Weights of a small sound classifier: trained on short read English sentences (LibriTTS-R).
Rows from block 2 of a small sound classifier, named by matrix and row number. Rows with one number belong to one neuron. Each number is 128 + 32 x the weight over its row's rms, rounded and kept within 0 to 255. All counts start at 0.
After each neuron's rows are labels from the 100 clips, of 14976, where the neuron reaches its largest size: "loudest" is the band of the loudest frequency at the time of the peak. Only what is clearly more common there than usual is listed. The data: short read English sentences (LibriTTS-R).
# gate: MLP gate (model.blocks.2.mlp.gate.weight, 640x160), inputs 0-79
# fc1: MLP up (model.blocks.2.mlp.fc1.weight, 640x160), inputs 0-79
# fc2: MLP down (model.blocks.2.mlp.fc2.weight, 160x640, transposed), outputs 0-79

gate.161 [155 143 123 130 120 136 118 128 193 109 178 183 124 147 124 109 143  56 160 154 171 152 129 129 131 127 107 111 111 109  69  76 115 126  88  94 115 121 145 127  90 102 128 149  95 117 128 214   0 104 130 128 128 121 130 127 141 114 127 127 128 124  88   0 128 128 106 126 137 117 144 105 141  63 135 119 164 120 129 118]
fc1.161 [128 128 117 126 136 131 128 128 107 161 128  96 135 121 130 128  84 154  83 104  98 116 127 127 123 128 142 154 135 129 133 150 129 131 149 155 129 134 100 127 244 129 127 115 141 145 146  95 169 143 106 128 127 131 124 128 128 129 145 143 128 131 145 251 130 128 166 155  36 130 118 128 119 165 128 132  95 152 145 154]
fc2.161 [128 121 130 128 129 128 120 127 126 133 128 154 127 123 135 125 130 126 129 137 127 129 129 127 119 129 128 128 128 132 127 128 146 124 128 130 120 128 127 125 132 128  98 128 134 128 130 128 128 143 129 127  97 128 151 109 128 135 127 127 130 124 127 130  31 124 105 128 131 128 126 141 126 131 127 151 129 128 129 255]
loudest: 250 to 500 Hz

gate.384 [128 128 133 128 128 127 128 125 128  70 134 130 134 128 127 129 134 135 128 126 131 128 128 129 129 124 255 128 129 128 129 127 128 128 128 127 129 128 132 128 127 128 128 158 128 114 128 128 116 127 127 128 127 126 130 104 114 156 128 100 128 128 118 137 128 128 126 128 134 126 130 119 128 128 128 128 123 129  84 134]
fc1.384 [128 129 128 123 128 128 173 128 128 129 128 128 128  87 133 128 128 134 154 127 127 128 128 140 130 128 128 128 130 113 129 133 128 129 130 124 128   0 128 129 136 136 127 134 128 130 146 128 166 130 127 126 126 121 124 131 128 128 121 150 128 125 149 139  61 128 128 122 122 128 127 128 128 178 103 127 132  21 141 177]
fc2.384 [128 127 136 128 128 132 132 126 120 130 138 155  68 121 129 123 110 126  82 133 128 125 129 126 112 118 129 143 136 131 128 209 143 144 128 128 128 130 127 131 132 124 128 124 231 128 103 128 128 135 129 132 116 110 103 131 136 128 129 127 127 128 100 128 127  82 125 130 148 127  96 208 128 146 124 131 130 128 124 125]
loudest: 250 to 500 Hz

gate.239 [128 130 121 143 128 125 135 123 130 128 128 118 118 207 178 129 129 128  46 128 130 128 143 255 131 125 128 131 130 115 128  90 117 123 123  43 126 115 128 122 115 125 128 128 158 136 128 128 122 127 128 134 128 180  89 129 127   0 128 116 190 125 122 133 128 126 125 143 130 123 123  92 128 101 154 101 134 135 155 128]
fc1.239 [128 129 122 135 128 128 136 126 131 128 128 117 125 188 179 127 129 129 116 214 129 129 145 218 132 122 142 129 129 112 125  98 119 128 127   3 127 110 129 101 126 127 127 105 130 130 140 129 122 125 128 136 128 128 123 128 128 123 128 128 178 127 126 202 133 120 128 134 130 119  78  70 140 107 151 118 129 165 182 128]
fc2.239 [128 128 128 128 128 130 129 128 130 126 127 128 134 128 128 255 119 143 163 126 128 128 128 128 125 129 132 149 128 127 128 121 124 128 128 108 184 128 128 129 128 158 128 128 126 135 128 128 128 111 128 128 197 131 128 136 128 127 127 129 128 129 128 128 128 137 129 127 117 128 241  42 131 106 129 126 128 130 128 129]
loudest: 4000 to 8000 Hz

gate.393 [128 128 131 128 134 128 135 128 126 183 129 128 129  94 131 128 122 135 126  92 124 113 128 128 127 128 134 124 156 128 128 130 135 128 131 128 128 136 112  96 130 129 122 130 112 209 137 105 165 140  48 104 128 163 143 136 144 134 167 130 126 144 146 186 129 130 128 156 117 134 125 132 128 153 124 129 112 144 128 145]
fc1.393 [128 128 126 128 126 128 118 131 130  85 128 128 124 155 122 128 134 114 129 157 136 146 128 128 130 128 123 128 109 132 128 116 128 128 122 128 103 115 150 143 126 122 206 126 125 120 120 165  85 111 130 156 128 127 129 119 116  80 100 125 130 107 106 100 128 126 127 103 135 127 138 119 129  90 134 126 128 112 128 116]
fc2.393 [128 124 146 128 128 127 128 129  77 131 138 128 110 128 128 122 128 127  92 155 127 128 128 120 127 128 128 129 128 129 128 147 149 128 134 128  69 128 127 126 129  50 127 128 129 128 129 128 128 132 134 128 108 128 129 125 127 139 128 127 129 127 108 157  95 107 125 127 132 140 118 163 122 128 128 147 129 128 128 128]
loudest: 250 to 500 Hz

gate.416 [128 127 145 145 128 150 133 126 129 110 162 120 129 164 196 140 159 127 124 128 129 127 220 129 130 124 126 128 124 117 133 114 114 128 126 123 128 108 128 135 126 126 159 118 128 127 255 127 127 136 138 128  61 127 122 126 108 123 127 126 148 110 122 127 128 122 119 195 129 128 136 127 130 121 140 127 131 193 243 125]
fc1.416 [127 102 129 128 140 124 125 145 128 128 123 137 137 127 127 127 114 128 128 128 120 119 114  20 127 131 129 112 128 119 128 137 126  90 134 128 130 128 126 109 139 150 128 128 128 154 127 128 129 121 123 129 131 128 129 137 129 189 128 145 110 130 128 127 128 153 133 127  64 194 123 130 100 226  97 136 128 128 127 128]
fc2.416 [131  92 128 214  95 128 126 128 255 149 129 128  66 133 128 129 127 127 155 139 127 127 129 128 128 129 111  89 129 130 128 192 141 128 128 131 255 147 128 123 132  99 128 128 128 129 140 120 128 201 128 128 126 128 129 126 116 128 125 125 122 124 129 128 152 127 126 122 145 161 127 194 128 129 127 149 129 128 122 128]
loudest: 4000 to 8000 Hz

gate.9 [123 128 119 134 127 176 115 129 133 129 134 128 146 106 129 127 119 151 122 128 123 128 135 127  95 187 123 125 124 161 134 170 140 125 129 130 116 128  96 129 146 139 125 128 179  86 126 128 133 112 113 127  82 128 128 124 128 131 127 127 128 255 139 146 133 128  77 125 130 125 128 123 122 116  53 128  94 131 124  12]
fc1.9 [149 122 128 194 139 128 128 129 159 153 133 152 165 128 133 115 114 128  92  66  85  73 124 128 110 128 128 135 128 196 142 140 175 132 128 132 128 129 129 126 144 128 128 129 152  95 128 129 194 124 146  85 128 118 120 128 126 128 133 128 125 128 125 128 128 128  81 130 128 127 124 128 127 124 126 144 124 130 128  79]
fc2.9 [127 129 161 128 128 125 127 127 129 131 120 130 125 128 128 204 129 130 148 151 130 218 127 128  84 128 131 122 128 110 128 119 127 128 128 125 135 131 129 131 127 195 158 129 126 112 161 128 153 122 221 129 133 129 128 129 150 126  80 131 127 154  53 128 116 128 128 128 127 128 131  38 132 137 129 128 128 194  28 255]
loudest: 2000 to 4000 Hz; 250 to 500 Hz

gate.541 [130 134 135 132 128 128 137 128 130 120 130 131 130  64 125 133 128 130 128 125 122 127 128 125 129 131 128 103 132 205 128  97 132 128 126 127 130 121  99 132 128 127 128  48 127 133 132 129 162 138 129 106 101 128 148  76 130 124 125 105 184 137 128 141 129 194 127 129 127 151 162 136 130 129 138 129 129 128 135 123]
fc1.541 [  0 118 145 127 140 134 127 194 127 128 130 128 128 103 128 134 123 117 130 126 127 122 128 128 128 128 187 122 156 118 129 126 129 128 129 130 128 128 106 129 133 129  85 128 127 134 182 112 129 131 130  97 128 131 200 129 130 129 159 128 155 129 213 124 127 115 128 163 127   0 129 105 129 137 128 108 128 130 136   0]
fc2.541 [129 126 128 128  35 128 131 126 128 129 133 101 129 126 127 125 128  80 128 128 129 157 127 130 165 176 128 128 116 126 128 125 126 128 114 145 123 125 129 122 127 140 128 130 125  85 130  85 127  73  40 130 131 129 128 128 131 127 128 126 129 134 134  63 169 127 131 115 127 123 135 122 127 129 128 127 130 129 107 117]
loudest: 500 to 1000 Hz

gate.502 [128 136 129 117 128 128 128 129 128 120 125  49 111 125 128 129 138 122 128 173 127 128 125 123 126 113  91 127 118 129 128 104 133 153 128 128 128 126 128 135 127 128 128 151 128 105  87 128 136 133 129 127 128 128 128 128 128  90 111 128 133 125 126 130 128 129 255  32 130 128 128 128 128 126 132 132 129 124 128 128]
fc1.502 [127 139 122 129 131 133  92 127 127 132 127 124 127 135 148 139 129 141 129 128 129 128 129 132 128 128 157 130 123 126 125 128 108   0 104 128 140 128 131 123 150 132 124 131 102 142 115 117 126  65 128 130 138 137 147 128 189 136 125 131 128 132 128 128 108 129 133 123 127 126 125 128 127 129 126 133 128 118 129 113]
fc2.502 [130 127 134  83 130 126 124 129 127 127 127 151 126 128 129 160 129 127 136 136 128 127 130 114 130 198 120 128 132 126 128 186 255 129 127 160 170 114 128 129 127 129  96 129 134 127 128 128 128 146 128 129 113 102 144 120 128 128 129   0 128 128 135 128 104 103 122 129 128 134 127 154  89 128 128 135 131 122 129 126]
loudest: 500 to 1000 Hz

gate.86 [ 71 125 141 134 166 199 129 128 127 138 130 169 128 101  98 108 115 121 121 105  92   7  54  43 128  67 132 129 124 141 162 143 149 134 148 129 142 130 129 129 150 157 134 128 129 124 128 116 174 138 129 128 128 124 128 127 127 129 128 115 148 137 142 116 128  99 128 114 128 133 123 130 131 140 127 139 123 128  90 128]
fc1.86 [128 128  90 128 125 128 138  41 129 128 134  81 115 229 205 123 128 128 130 130 132 139 132 164 133 128 134 128 128   0 125 126 117 127 127  71 127 124 168 128 126 128 128 128 144 127 128 146 120 138 163 187 140 129 127 148 117 177 128 128 126 117 128 125 101 128 128 129 128  63 127 255 129 126 140  58 129 124 184 116]
fc2.86 [128 126 130 128 128 129 139 128 128 128 160 137 128 129 128 127 126 128 115 131 128 128 128 128 153 127 123 136 128 141 156 127 144 128 140 129 125 180 128 128 126  98 182 125 128 129 128 128 130 142 111 128 125 116 129 125 128 130 129 127 128 119 123 128 128 127 133 155 165 131 126 194 125 129 128 134 128 127 128 127]
loudest: 4000 to 8000 Hz

gate.382 [128 128 127 144 128 146 127 121 173 115 128 128 128 255 145 122 178 132 180 128 133 138 152 142 128 122 128 108  78 120 100  54  92 121  81 121 114  17 172 128  76  91 128 128 128 128 126 128 108 128 135 139 129 132 127 128 128 122 127 125 128 119 118  39 128 110 106 128 144 118 149 123 128 126 151 136 139 128 128 125]
fc1.382 [118 128 127 133 128 132 128 128 164 111 128 128 128 228 128  53 149 129 139 128 142 172 183 158 128 126 128 128 113 117  70 100 100 125  99 114 118  98 255 128 105  96 128 128 126 133 128 133  78 120 129 129 128 131  97 128 128 109 128 124 128 121 109  98 128 128 128 128 142 104 151  95 128 127 140 128 138 128 128 128]
fc2.382 [128 137 122 128 128 129 128 128 127 128 127 126 130 149 128 131 128 128 128 115 128 131 121 128 127 132 135 129 128 126 128 128 119 128   0  62 134 127 128 129 128 137 129 128 132 128 102 128 128  88 128 128 192 255 128 129 128 115 131 128 128 129 129 128 135 135 145 132 117 129 128 117 147 126 128  88 128 137 128 129]
loudest: 4000 to 8000 Hz

gate.552 [ 98 131 125 128 123 123 129 129 114  34 118 125 128 129 128 128  81 127 122 132 125 128 128 123 128 129 116 177 139 137 146 139 128 156 155 128 129 181 131 128 129 138 212 129 128 201 130 255 127 120 126 129 123 126 127 127 127 119 126 127 126 128 128 128 132 128 128 128 128 129 128  76 127 124  15 123 123 127 125 133]
fc1.552 [128 131 128 119 105 128 161 128 128 128 116 128 115 125 140 228 146 129 149 137  97  84 112 115 128 128 100 120 140 123 154 128 255 128 128 131 133 128 128 148 129 128 130 255 124 138 122 129 140 114 128 119 129 131 128 112 130 128 123 128 143   0 128 115 126 128  27 122 128 134 143 128 128 120 132 108 128 125 128  62]
fc2.552 [118 220 121 128 128 127 128 128 141 128 129 128 126 152 146 114 129 128 128 100 127 255 126 127 133 128 141 148 128 137 169 176 129 127 130   0 129 137 128 128 128  70 128 126 129 126 120 138 125 128 128 128 128 128 127 128 130 128 129   8 128 123 106 128 128 150 130 128 130 124 128 178 133 128 127 128 121 128 128   0]
loudest: 250 to 500 Hz

gate.600 [232 128 128 129 136 144 127 135 124 158 131 133 130 128 126 127 120 138 120 117 100 128 128 128 128 129 143 135 131 131  29 140 128 116 141 128 133 134 137 126 133 131 117 127 128 128 134 116 128 124  42 255 130 129 128 128 128 130 138 203 129 255 134 156 138 126 133 217 132 127 124 132 129 130 128 131 129 143 129 143]
fc1.600 [128 128 129 119 127 129 128 128 128 128 128 128 202 120 132 126 124 136 125  99 124 128 128 144 128 128 131 128 128 154 226 144 128  68 146 141 128 156 127 124 140 142 123 254 127 128 139 128 129   3 128 128 128 133 135 127 172 172  14 210  95 128 132 103 138   9 130 128 130 130 127 137 128 142 128 129 120 145 129 138]
fc2.600 [128 128 128 127 139 124 207 130 127 116 127 129 133 128 115 129 126 129 141 125 128 255 128 133 127  73 133 135 106 124 128 114 114 128 254  93 129 126 127 129 128 129 128 132 123 158 131 142 120 127 160 133 132 127 129 137 129 125 128 129 128 132 109 131 114 189 137 128 117 131 132 123 128  20 131 123 144 137 146 139]
loudest: 500 to 1000 Hz

gate.85 [165  80 128 129 129 130 128 121 152 157 128 132 170  88 128 106 127 186 245 117 128 128 128 129 128 125 135 128 129 128 129 128 127  73 128  67 128  55 100 112 128 128   6 128 116 133 158 115 169 130 128 104 128 141 135 143 176 140 129 129 127 128 133 145 128 129 128 130 128 127 131 128 128 201 127 129 128 128 166 128]
fc1.85 [132 127 127 126 128 123  79  75 255 203 132 185 222 126 103 116  86 204 127 104 128 175 153 160 129 127 169 129 131 121 117 138 117  96 128 102 123  93  62  76 128 128  22 133 127 130 147 121 215 128 132 127 128 149 128 142 187 128 143 133 128 129 167 173 137 128 123 147 124 128 128 128 130 184 115 128 128 135 160 134]
fc2.85 [127 141  60 133 128 128 114 128 128 123  69  96 169 131  85 138 128 130 130   1 129 127 127 128 126 126 130 131 128 127 151 127 107 128 128  47 255 141 128 137 127 140 131 128 121 128 125 128 128  34 128 128 155 128 127 181 127 125 128 129 128 129 199 128 159 255 131 131 100  70 164  96 157 126 129  95 128 129 127 129]
loudest: 2000 to 4000 Hz

gate.402 [101 216  70 129  57 134 128  50 177  53 129  71 117 188 128  87 199 128 130 128 132 195 129 128 128 125 103 140 122  92 118  97 120 121  77 127 127 112 180 128  71  83 128 128  90 141 129 140 122 127 131 164 128 159 105 182 128 126 128 128 128 127  94 127 128 128 128 129 129 111 183 119 128 129 141 128 140 120 129 128]
fc1.402 [170 118 165 126 128 119 112 178 125 254 127 129 136  94 128 128  27 121  93 128 126 107 127  99 127 132 128 128 134 161 181 166 139 142 198 129 129 131 106 127 228 200 128 121   7 221 128 139 130 128 107 128 128 127 128  90 163 125 128 128 128 129 132 129 128 128 128 127 128 140 124 136 112 105  80 128 122 128 160 128]
fc2.402 [144 127 129 128 128 128 128 128 127 137 135 132  94 126 130 114 127 126 128 128 127 128 164 128 163 127 114 117 129 135 128 150 145 127 128 139  90 129 128 127 128 128 130 127 185 123 130 128 129 134 128 128  97 128 129 125   2 130 153 127 128 127  98 128 128 126 167 128 148 112 128 255 126 130 127 171 128 128 128  72]
loudest: 250 to 500 Hz

gate.415 [128 128 127 142 128 128 127 128 127 126 128 128 128 127 115 159 126 128 128 255 129 128 128 128 125 130 127 129 131 128 128 141 131 130 128 142 128 128 127 128 128 141 132 122 129 127 116 128 128 130 118 169 132 127 127 107 122 127 127 128 128 121 128 228 125 128 139 128 129 128 128 128 122 128 128 128 129 128 128 250]
fc1.415 [128 128 133 128 127 128 128 128 127 146 117 116 121 128 139 128 128 128 128 133 128 128 147 128 127 129 149 127  80 136 128 129 128 128 142 128 125 129 128 129 134 134 131 128 134 122 128 133 179 134 127 128 129 128 128 128 128 119 156 128 128  95 128 128 128  82 111 128 120 130 128 130 125 126 128 128 128 128 143  96]
fc2.415 [128 159 126 128 128 120 129 129 128   0 130 124  80 136 127 120 128 129 122 128 128 118 127 128 129 128 128 131 128 127 128 117 128 128 128  99 128 122 128 128 128 119 128 129 255 128 120 128  86 127 136 146 131 128 125  79 128 128 128  97 128 142 128 128  33 132 129 112 127 130 133 128 128 127 128 126 122 157 127 133]
loudest: 500 to 1000 Hz

gate.235 [137 128 128 164 145 137 128 125 134 128 137 128 128 206 169 105 133 141 137 128 140 185 228 223 128 125 212 128 127 122 105  89  95  95  95  92 107   0 128 109 119 114  69 121 124 134 110 128 118 128 174 125 142 142 133 128 129 132 128  99 134 127 126 108 128  83 128 128 146 128 132 100 139 128 133 143 130 128 128 128]
fc1.235 [151 128 128 215 163 144 128 122 138 128 143 128 128 200 185 106 138 145 146 128 132 170 205 204 128 126 194 128 125 119  96  91  88  98  80 100 110  43 128 109 119 115  71 115 124 134 128 127 109 128 194 124 144 142 128 128 132 134 128  79 141 128 127  93 128  80 105 128 150 128 133 117 135 128 135 148 129 128 129 124]
fc2.235 [127 128 126 128 128 133 129 128 128 128 127 147  99 199 113 188 149 128 171 119 128 152  99 128  66 131  89 129 127 127 128 124 128 128  94  30 138 128 128 128 128 128 128 128 165 127 106 129 128  88 135 128 168 133 128 128 137 128 128 128 128 128 126 128 128 141 128 128 124 128 128  58 183 124 129  90 128 142 127 136]
loudest: 4000 to 8000 Hz

gate.466 [127 127 119 116 146 129 128 129 128 124 128 128 128 128 255 122 128 128 128 128 130 139 159 204 126 128 128 127 107 126  70 121 128  74 125 123 128 127 124  58 126 115 128 119 128 127 128 102 127 128 128 115 128 137 133 126 128 128 128 126 128 128 127 130 128 128 128 129 128 128 128 130 124 137 128 128 171 128 128 128]
fc1.466 [128 117 126 156 129 137 128 123 132 110 128  63 127 128 129 141 136 128 128 136 128 128 128 128 128 128 128 128 128 128 128 128 128 130 128 128 204 128 156 133 128 128 128 129 128 128 128 128  69  52 128 144 128 128 123 128 128 124 128 128 222 127 125 130 128 128 128 124 141 128 127 123 128 125 127 127 128 128 130 128]
fc2.466 [148 128 128 128 129 128  94 128 125 124 101 129 127 128 128  59 128 128 128 141 128 128 236 127 128 255 127 128 128 128 128  47 129 128 127 128 128 108 128 128 128 111 128 255 129 128 128 128 128 129 128 128 128 128 128 127 129 128 128 128 128 128 128 127 128 128 128 128   0 128 128 131 121 128 128 129 128 128 128 128]
loudest: 250 to 500 Hz

gate.597 [128 136 117  91 127 115 127 116 130 128 116  54  85 136 135 127 143 128 135 137 174 194 172 203 136 128 128 128 190 125 132  63 125  55 127 126 128 126 167 128 128 128 128 129 122 158 128 129 113 126 129 128 126 130 129 149 129 128  91 126 117 128 125 126 128 128 118 127 128 128 136 255 129 125 128 113 128 127 128 128]
fc1.597 [128 151 127 146 101 134 156 126 136 128 133 127 116 154 134 128 135 122 128 128 132 128 130 159 129  91 175 128  88 126 120 120 107 116 109 119 128   8 189 126 100 126 119 121 128 127 125 128 123 132 226 199 173 133 143 128 134 195 123 120 142 128 128 119  57  74 118 128 131 126 144 194 153 128 129 127 181 114 182 125]
fc2.597 [102 128 129 128 128 129 154 128 127 127 135 128 135 128 128 132 131 129 134 129 128 129 107 128  71 165 162 110 126 109  88 113 128 128  52 121 136 138 128 129 128  98 128 129 137  71 127 128 127 128 131 128 216 129 128 128 127 127 128 135 128 144 128 128 126 127 127 128 106 119  86  99 129 205 130 128 128 131 121 129]
loudest: 4000 to 8000 Hz

gate.126 [128 113 131 113 126 131   0 255   0 121 125 129 152 102  93 147 128 139 136 132 138 127 127  73 128 128 127 123 180 123 162 129 127 142 199 162 139 215 117 128 130 131 127 131 103 129 166 128 134 128 128 127 125 141 138 127 127 120 128 128 128 132 128 124 132 128 128 137 124 150 132  15 128 127 127 127 128 153  69 128]
fc1.126 [131   0 132 130 128 216 112 128 115 177 186 128  60  91 113 119 121 100 128 132 133 129 128  64 124 135 134 127  69 252 119 187 129 130 151 155 129 130 152 138 129 131 128 128 141 101 129 102 129 128 130 180 147 132 136 127 116 135 130 124 120 130 128 129 128 114 128 128 137 129 121 128 130 131 128 158 127 129   0 124]
fc2.126 [129 128 128 128 128 128  92 129 128 122 127 125 103 161 138 197 130 129 128 126 129 142 112 128  93 127 138 127 128 128 127 122 128 128 177 105 165 128 128 158 127 127 110 129 128 130  77 144 127 128 140 128 208 129 110 128 128 124 121 129 128 130 128 128 127 129 128 128 125 132 128 101 128 124 129 128 127 155 140 150]
loudest: 4000 to 8000 Hz

gate.497 [128 128 125 132  81 122 138 134 122 128 127 127  77 130 177 128 128 120 128 135 118 123 128 143 126 129 167 149 128 128 133 129 123 136 128 139 129 133 165 128 128 128 179 125 129 128 119 130 142 132 124 255 128 127 127  81 129 128 128 132 127 129 133 127 115 151 255 129 127 131 124 254 127 134 125 125 130 124 142 125]
fc1.497 [131 121 128 120 136 133 121 127 185 128 149 145 126 123 106 204 127 126  73  41  99  63  55   0 123 134 128 126 106 128 127 153 142 128 131 134 218 128 127 127 128 166 128 130 140 107 128 126 139 127 133 128 135 128 128  58 153 130 131 128 130 129 128 130 128  87 124 129 128 120 115 135 129 131 128 159 128 128 127 126]
fc2.497 [131 166 117 128 128 131 133 124 128 127 129 128 127 136 117 119 129 130 126 103 128 117 139 140 149 127 130 136 128 133 147 153 128 128 255  94 129 121 135 131 120  62 128 128 135 131 118 128 127 128 132 128 128 128 117 157 128 105 139 125 139 125 128 128 131 202 147 134 129 128 127 255 139  16 133 128 124 121 136 121]
loudest: 4000 to 8000 Hz

gate.370 [117 127 128 125 115 101 112 153 105 121  54  47  75 113 129 147 128  82 107 185 127  89  88  76 107 138 109 138 128 154 161 163 161 204 170 169 162 172 153 187 157 164 244 142 143 110 108 128 133 133  92 128 145 128 118 116 104 112 124 152 128 122 129 188 101 137 164 113 104 152 119 149  95 126 117 127 128 125 117 110]
fc1.370 [148 128 128 129 128 130 128  94 142 135 193 201 156 146 125  81 128 149 131 108 128 162 169 169 132 114 163 128 128 109 106  96  88  63  79  96  99  57 110  55 101  98  68 127 106 135 132 127 104 118 158 103 128 130 140 140 180 133 139 113 128 127 127 111 157 121  97 150 139 116 139 163 154 131 132 135 128 142 144 254]
fc2.370 [141 127 133 128 128 118 109 128 128 136 128 130 130 123 128 128 118 128 128 135 128 228 161 128 157 145 108 126 119 128 128 140 129 128 128 185  73 128 128 128 128 134  78 128 128 105 131 128 128 175 121 128 108 127 128 134 128 128 128 127 128 139 139  95 128 121 128 128 128 125 129 174 122 130 127 135 128 123 129 127]
loudest: 500 to 1000 Hz

gate.590 [127 121 102 128 124 127 128 129 126 129 126 128 126 120 130 130 121 101 126 152 128 128 122 112 117 139 176 255 128 144 136 139 145 160 175 149 201 149 135 141 138 140 137 130 134 116 124 131 135 132 126 132 130 121 127 124 119 126 128 129 127 128 128 131 127 129 130 126 127 128 120 134 125 124 124 127 124 127 118 128]
fc1.590 [135 131 125 135 128 128 129 126 129 127 128 136 129 141 128 115 134 152 109   0 128 131 133 134 130 121 138  57 122 120 110  90 117  98 120 105  92 109 121 110  82 114 123 197 128 164 133 127 116 128 129 124 123 136 136 130 136 130 155 127 128 151 128 128 129 127 127 131 128 116 132 126 131 130 130 128 135 130 133 131]
fc2.590 [132 125 128 128 128 127 127 127 128 129 126 128 193 126 129 125  77 127 128 128 128 111 172 128 128 126  92 105 128 128 128 137 129 128 255 158 121 169 128 127 128 128 130 128 128 125 140 128 128 128 126 128 123 127  20 116 129 128 128 127 128 128 129 128 128 128 128 149 128 124 129 137 128 130 127 128  97 123 129 128]
loudest: 500 to 1000 Hz

gate.615 [130  60 130 255 128 128 110 128 125 193 125 129 129  19 128 128 108 130 121 100 117 127 108 127 125 129 141 128 131 148 128 182 128 131 152 135 142 121  47 127 135 130  80 128 130 124 134 126 153 133 125  68 128 133 121 132 161 130 135 134 126 130 212 193 124 131 130 127 126 126 123 139 225 211 120 128 128 120 128 132]
fc1.615 [129 128 129 128 129 129 126 141 117 177 128 131 129  53 129 128 112 132 128  94 127 128 128 128 126 129 138 128 131 128 128 168 126 129 174 129 130 141  64 115 142 148 127 110 130 133 135  63 165 137 125 127 128 139 126 129 177 138 134 132 126 132 188 255  13 131 116 120 126 128 120 136 126 183 124 128 129 103 164 133]
fc2.615 [125 133 117 128 128 128 128 128 133 127 120 121 132 128 126 140 138 130 185 106 130 125 128 128 230 129 134 128 125 126 129 128 100 129 128 128 129 128 129 134 128 134 128 126 121 128 126 128 128  68 127 128 141 127 125 134 128 102 128 131 128 131 128 207 130 143 133 136 122 127 162  60 167   0 107 106 128 128 128 125]
loudest: 2000 to 4000 Hz; 4000 to 8000 Hz

gate.604 [117 127 128  99  96 100 128 122 111 128 107 114 125 128 128  41 127 128 128 136 143 153 222 127 128 130 128 128 143 128 124  48 128 131 132 145 128 206 102 128 119 132 131 167 135 125 128 129 128 128  21 134 121 128 128 128  83 128 139 150 129 158  92 108 167 217 140 128 118 128 103 128  79 111 128 128 100 134 118 189]
fc1.604 [132 124 150 141 150 128 162 130 133 127 129 151 125  59 127 127 127 128 128 129 146 128 139 128 142 128 139 121 255 121  81 130 114 128 127  96 129 133 128 127 128 128 128 126 129 130 195 128 128 128 131 128 128 125  71 135 145 128 128 124 128 122 131 194 142  41 122 178 128 134 127   9 134 130 128 124 135 140 152 130]
fc2.604 [136 118 128 128 132 101 255 127 128 123 128 121 137 130 124 130  74 127 130 121 126 128 183 128 128 120  55   0 158 127 127 128  96 127 133 129 125 128  83 128 125 131 123 130 128 130 134 135 133 144 108 127 100 128 121 126 128 129 128 128 130 128 133 128 127 189 123 127 127 128 130 128 125 132 126 129 138 129 144 128]
loudest: 250 to 500 Hz

gate.16 [128 129 128 156 129 128 133 128 120 246 128 127 128 121 127 127 115 143 118 111 121 128 129 128 128 113 255 124  84 158  38 126 127 108 126 128 129 128  85 104 129 130  99 121 128 142  44 113 132  89 127 128 152 150 126 128 204 209 142 142 127 135 189 145  76 136 142 128 118 128 120 116 117 168 108 128 128 133 128 130]
fc1.16 [129 135 128 120 127 128 117 125 136 112 128 128 116 133 128 130 136 118 136 139 131 126  86 125 128 136   0 134 128 127 141 126 144 135 124 123 128 128 195 138 128 133 141 132 117 121 128 131 121 129 138 124  61 122  64 150 117   0 124 126 129 116 124 101 130 118 114 128 227 129 141 115 221 113 178 128 129 127 128 125]
fc2.16 [128 101 155 106 128 128  84 135 119 120 128 144   0 124 132 122 129 126 127 155 124 128 128 126 128 174 127 118 131 132 124 126 175 123 128 128 122 130 128  99 128 129 129 127 139  92 127 125 128 129 128 129 119 133 128  76 131 141 128 124 137 122 129 123 115  20 168 129 132 136 119 141  48 154 128 234 128 128 128 127]
loudest: 250 to 500 Hz

gate.162 [128 125 129 177 133 129 127 126 119 131 128 145 172 124 129 129  96  62 125 128 126 120 127 135 129 128 130 133 169 127 129 129 153 129 133 126 129 128 106 133 144 147 127 120 128 127 167  49 128 165 163 121 126 127 128 133 127 128 140 121 167 121 130 128 128  78  52 162 124 133 128 123 129 131 173 108 128 142 150  94]
fc1.162 [ 16 130 127 127 129 127 121 120 134 126 135  27  97 129 127 122 155 129 138  44 135 129  71 121 162 127 127 126 122 120 111 129 112 127 127 128  99 109 150 138 104 100 167 120 129 117  90 134  94 126 128 128 142 129 111 128 131 126 118 172  46 127 126 124 126 128 139 122 128 125 126 124 128 129 127 143 138 112 129 126]
fc2.162 [127  58 128 128 197  94 123 128 129 142 129 131 124 119 132 105  83 127 126 128 127 143 128 128 124  77 129 128 156 141  98 129 138 127 179 125 127 129 128 127 138 122 127 127 103 133 128 132 132 160 128 127  96 111 128 128 124 136 108 127 137  68 100 129 128 132 128 128 143 126 128 236 130 190 126 168 128 128 127 133]
loudest: 250 to 500 Hz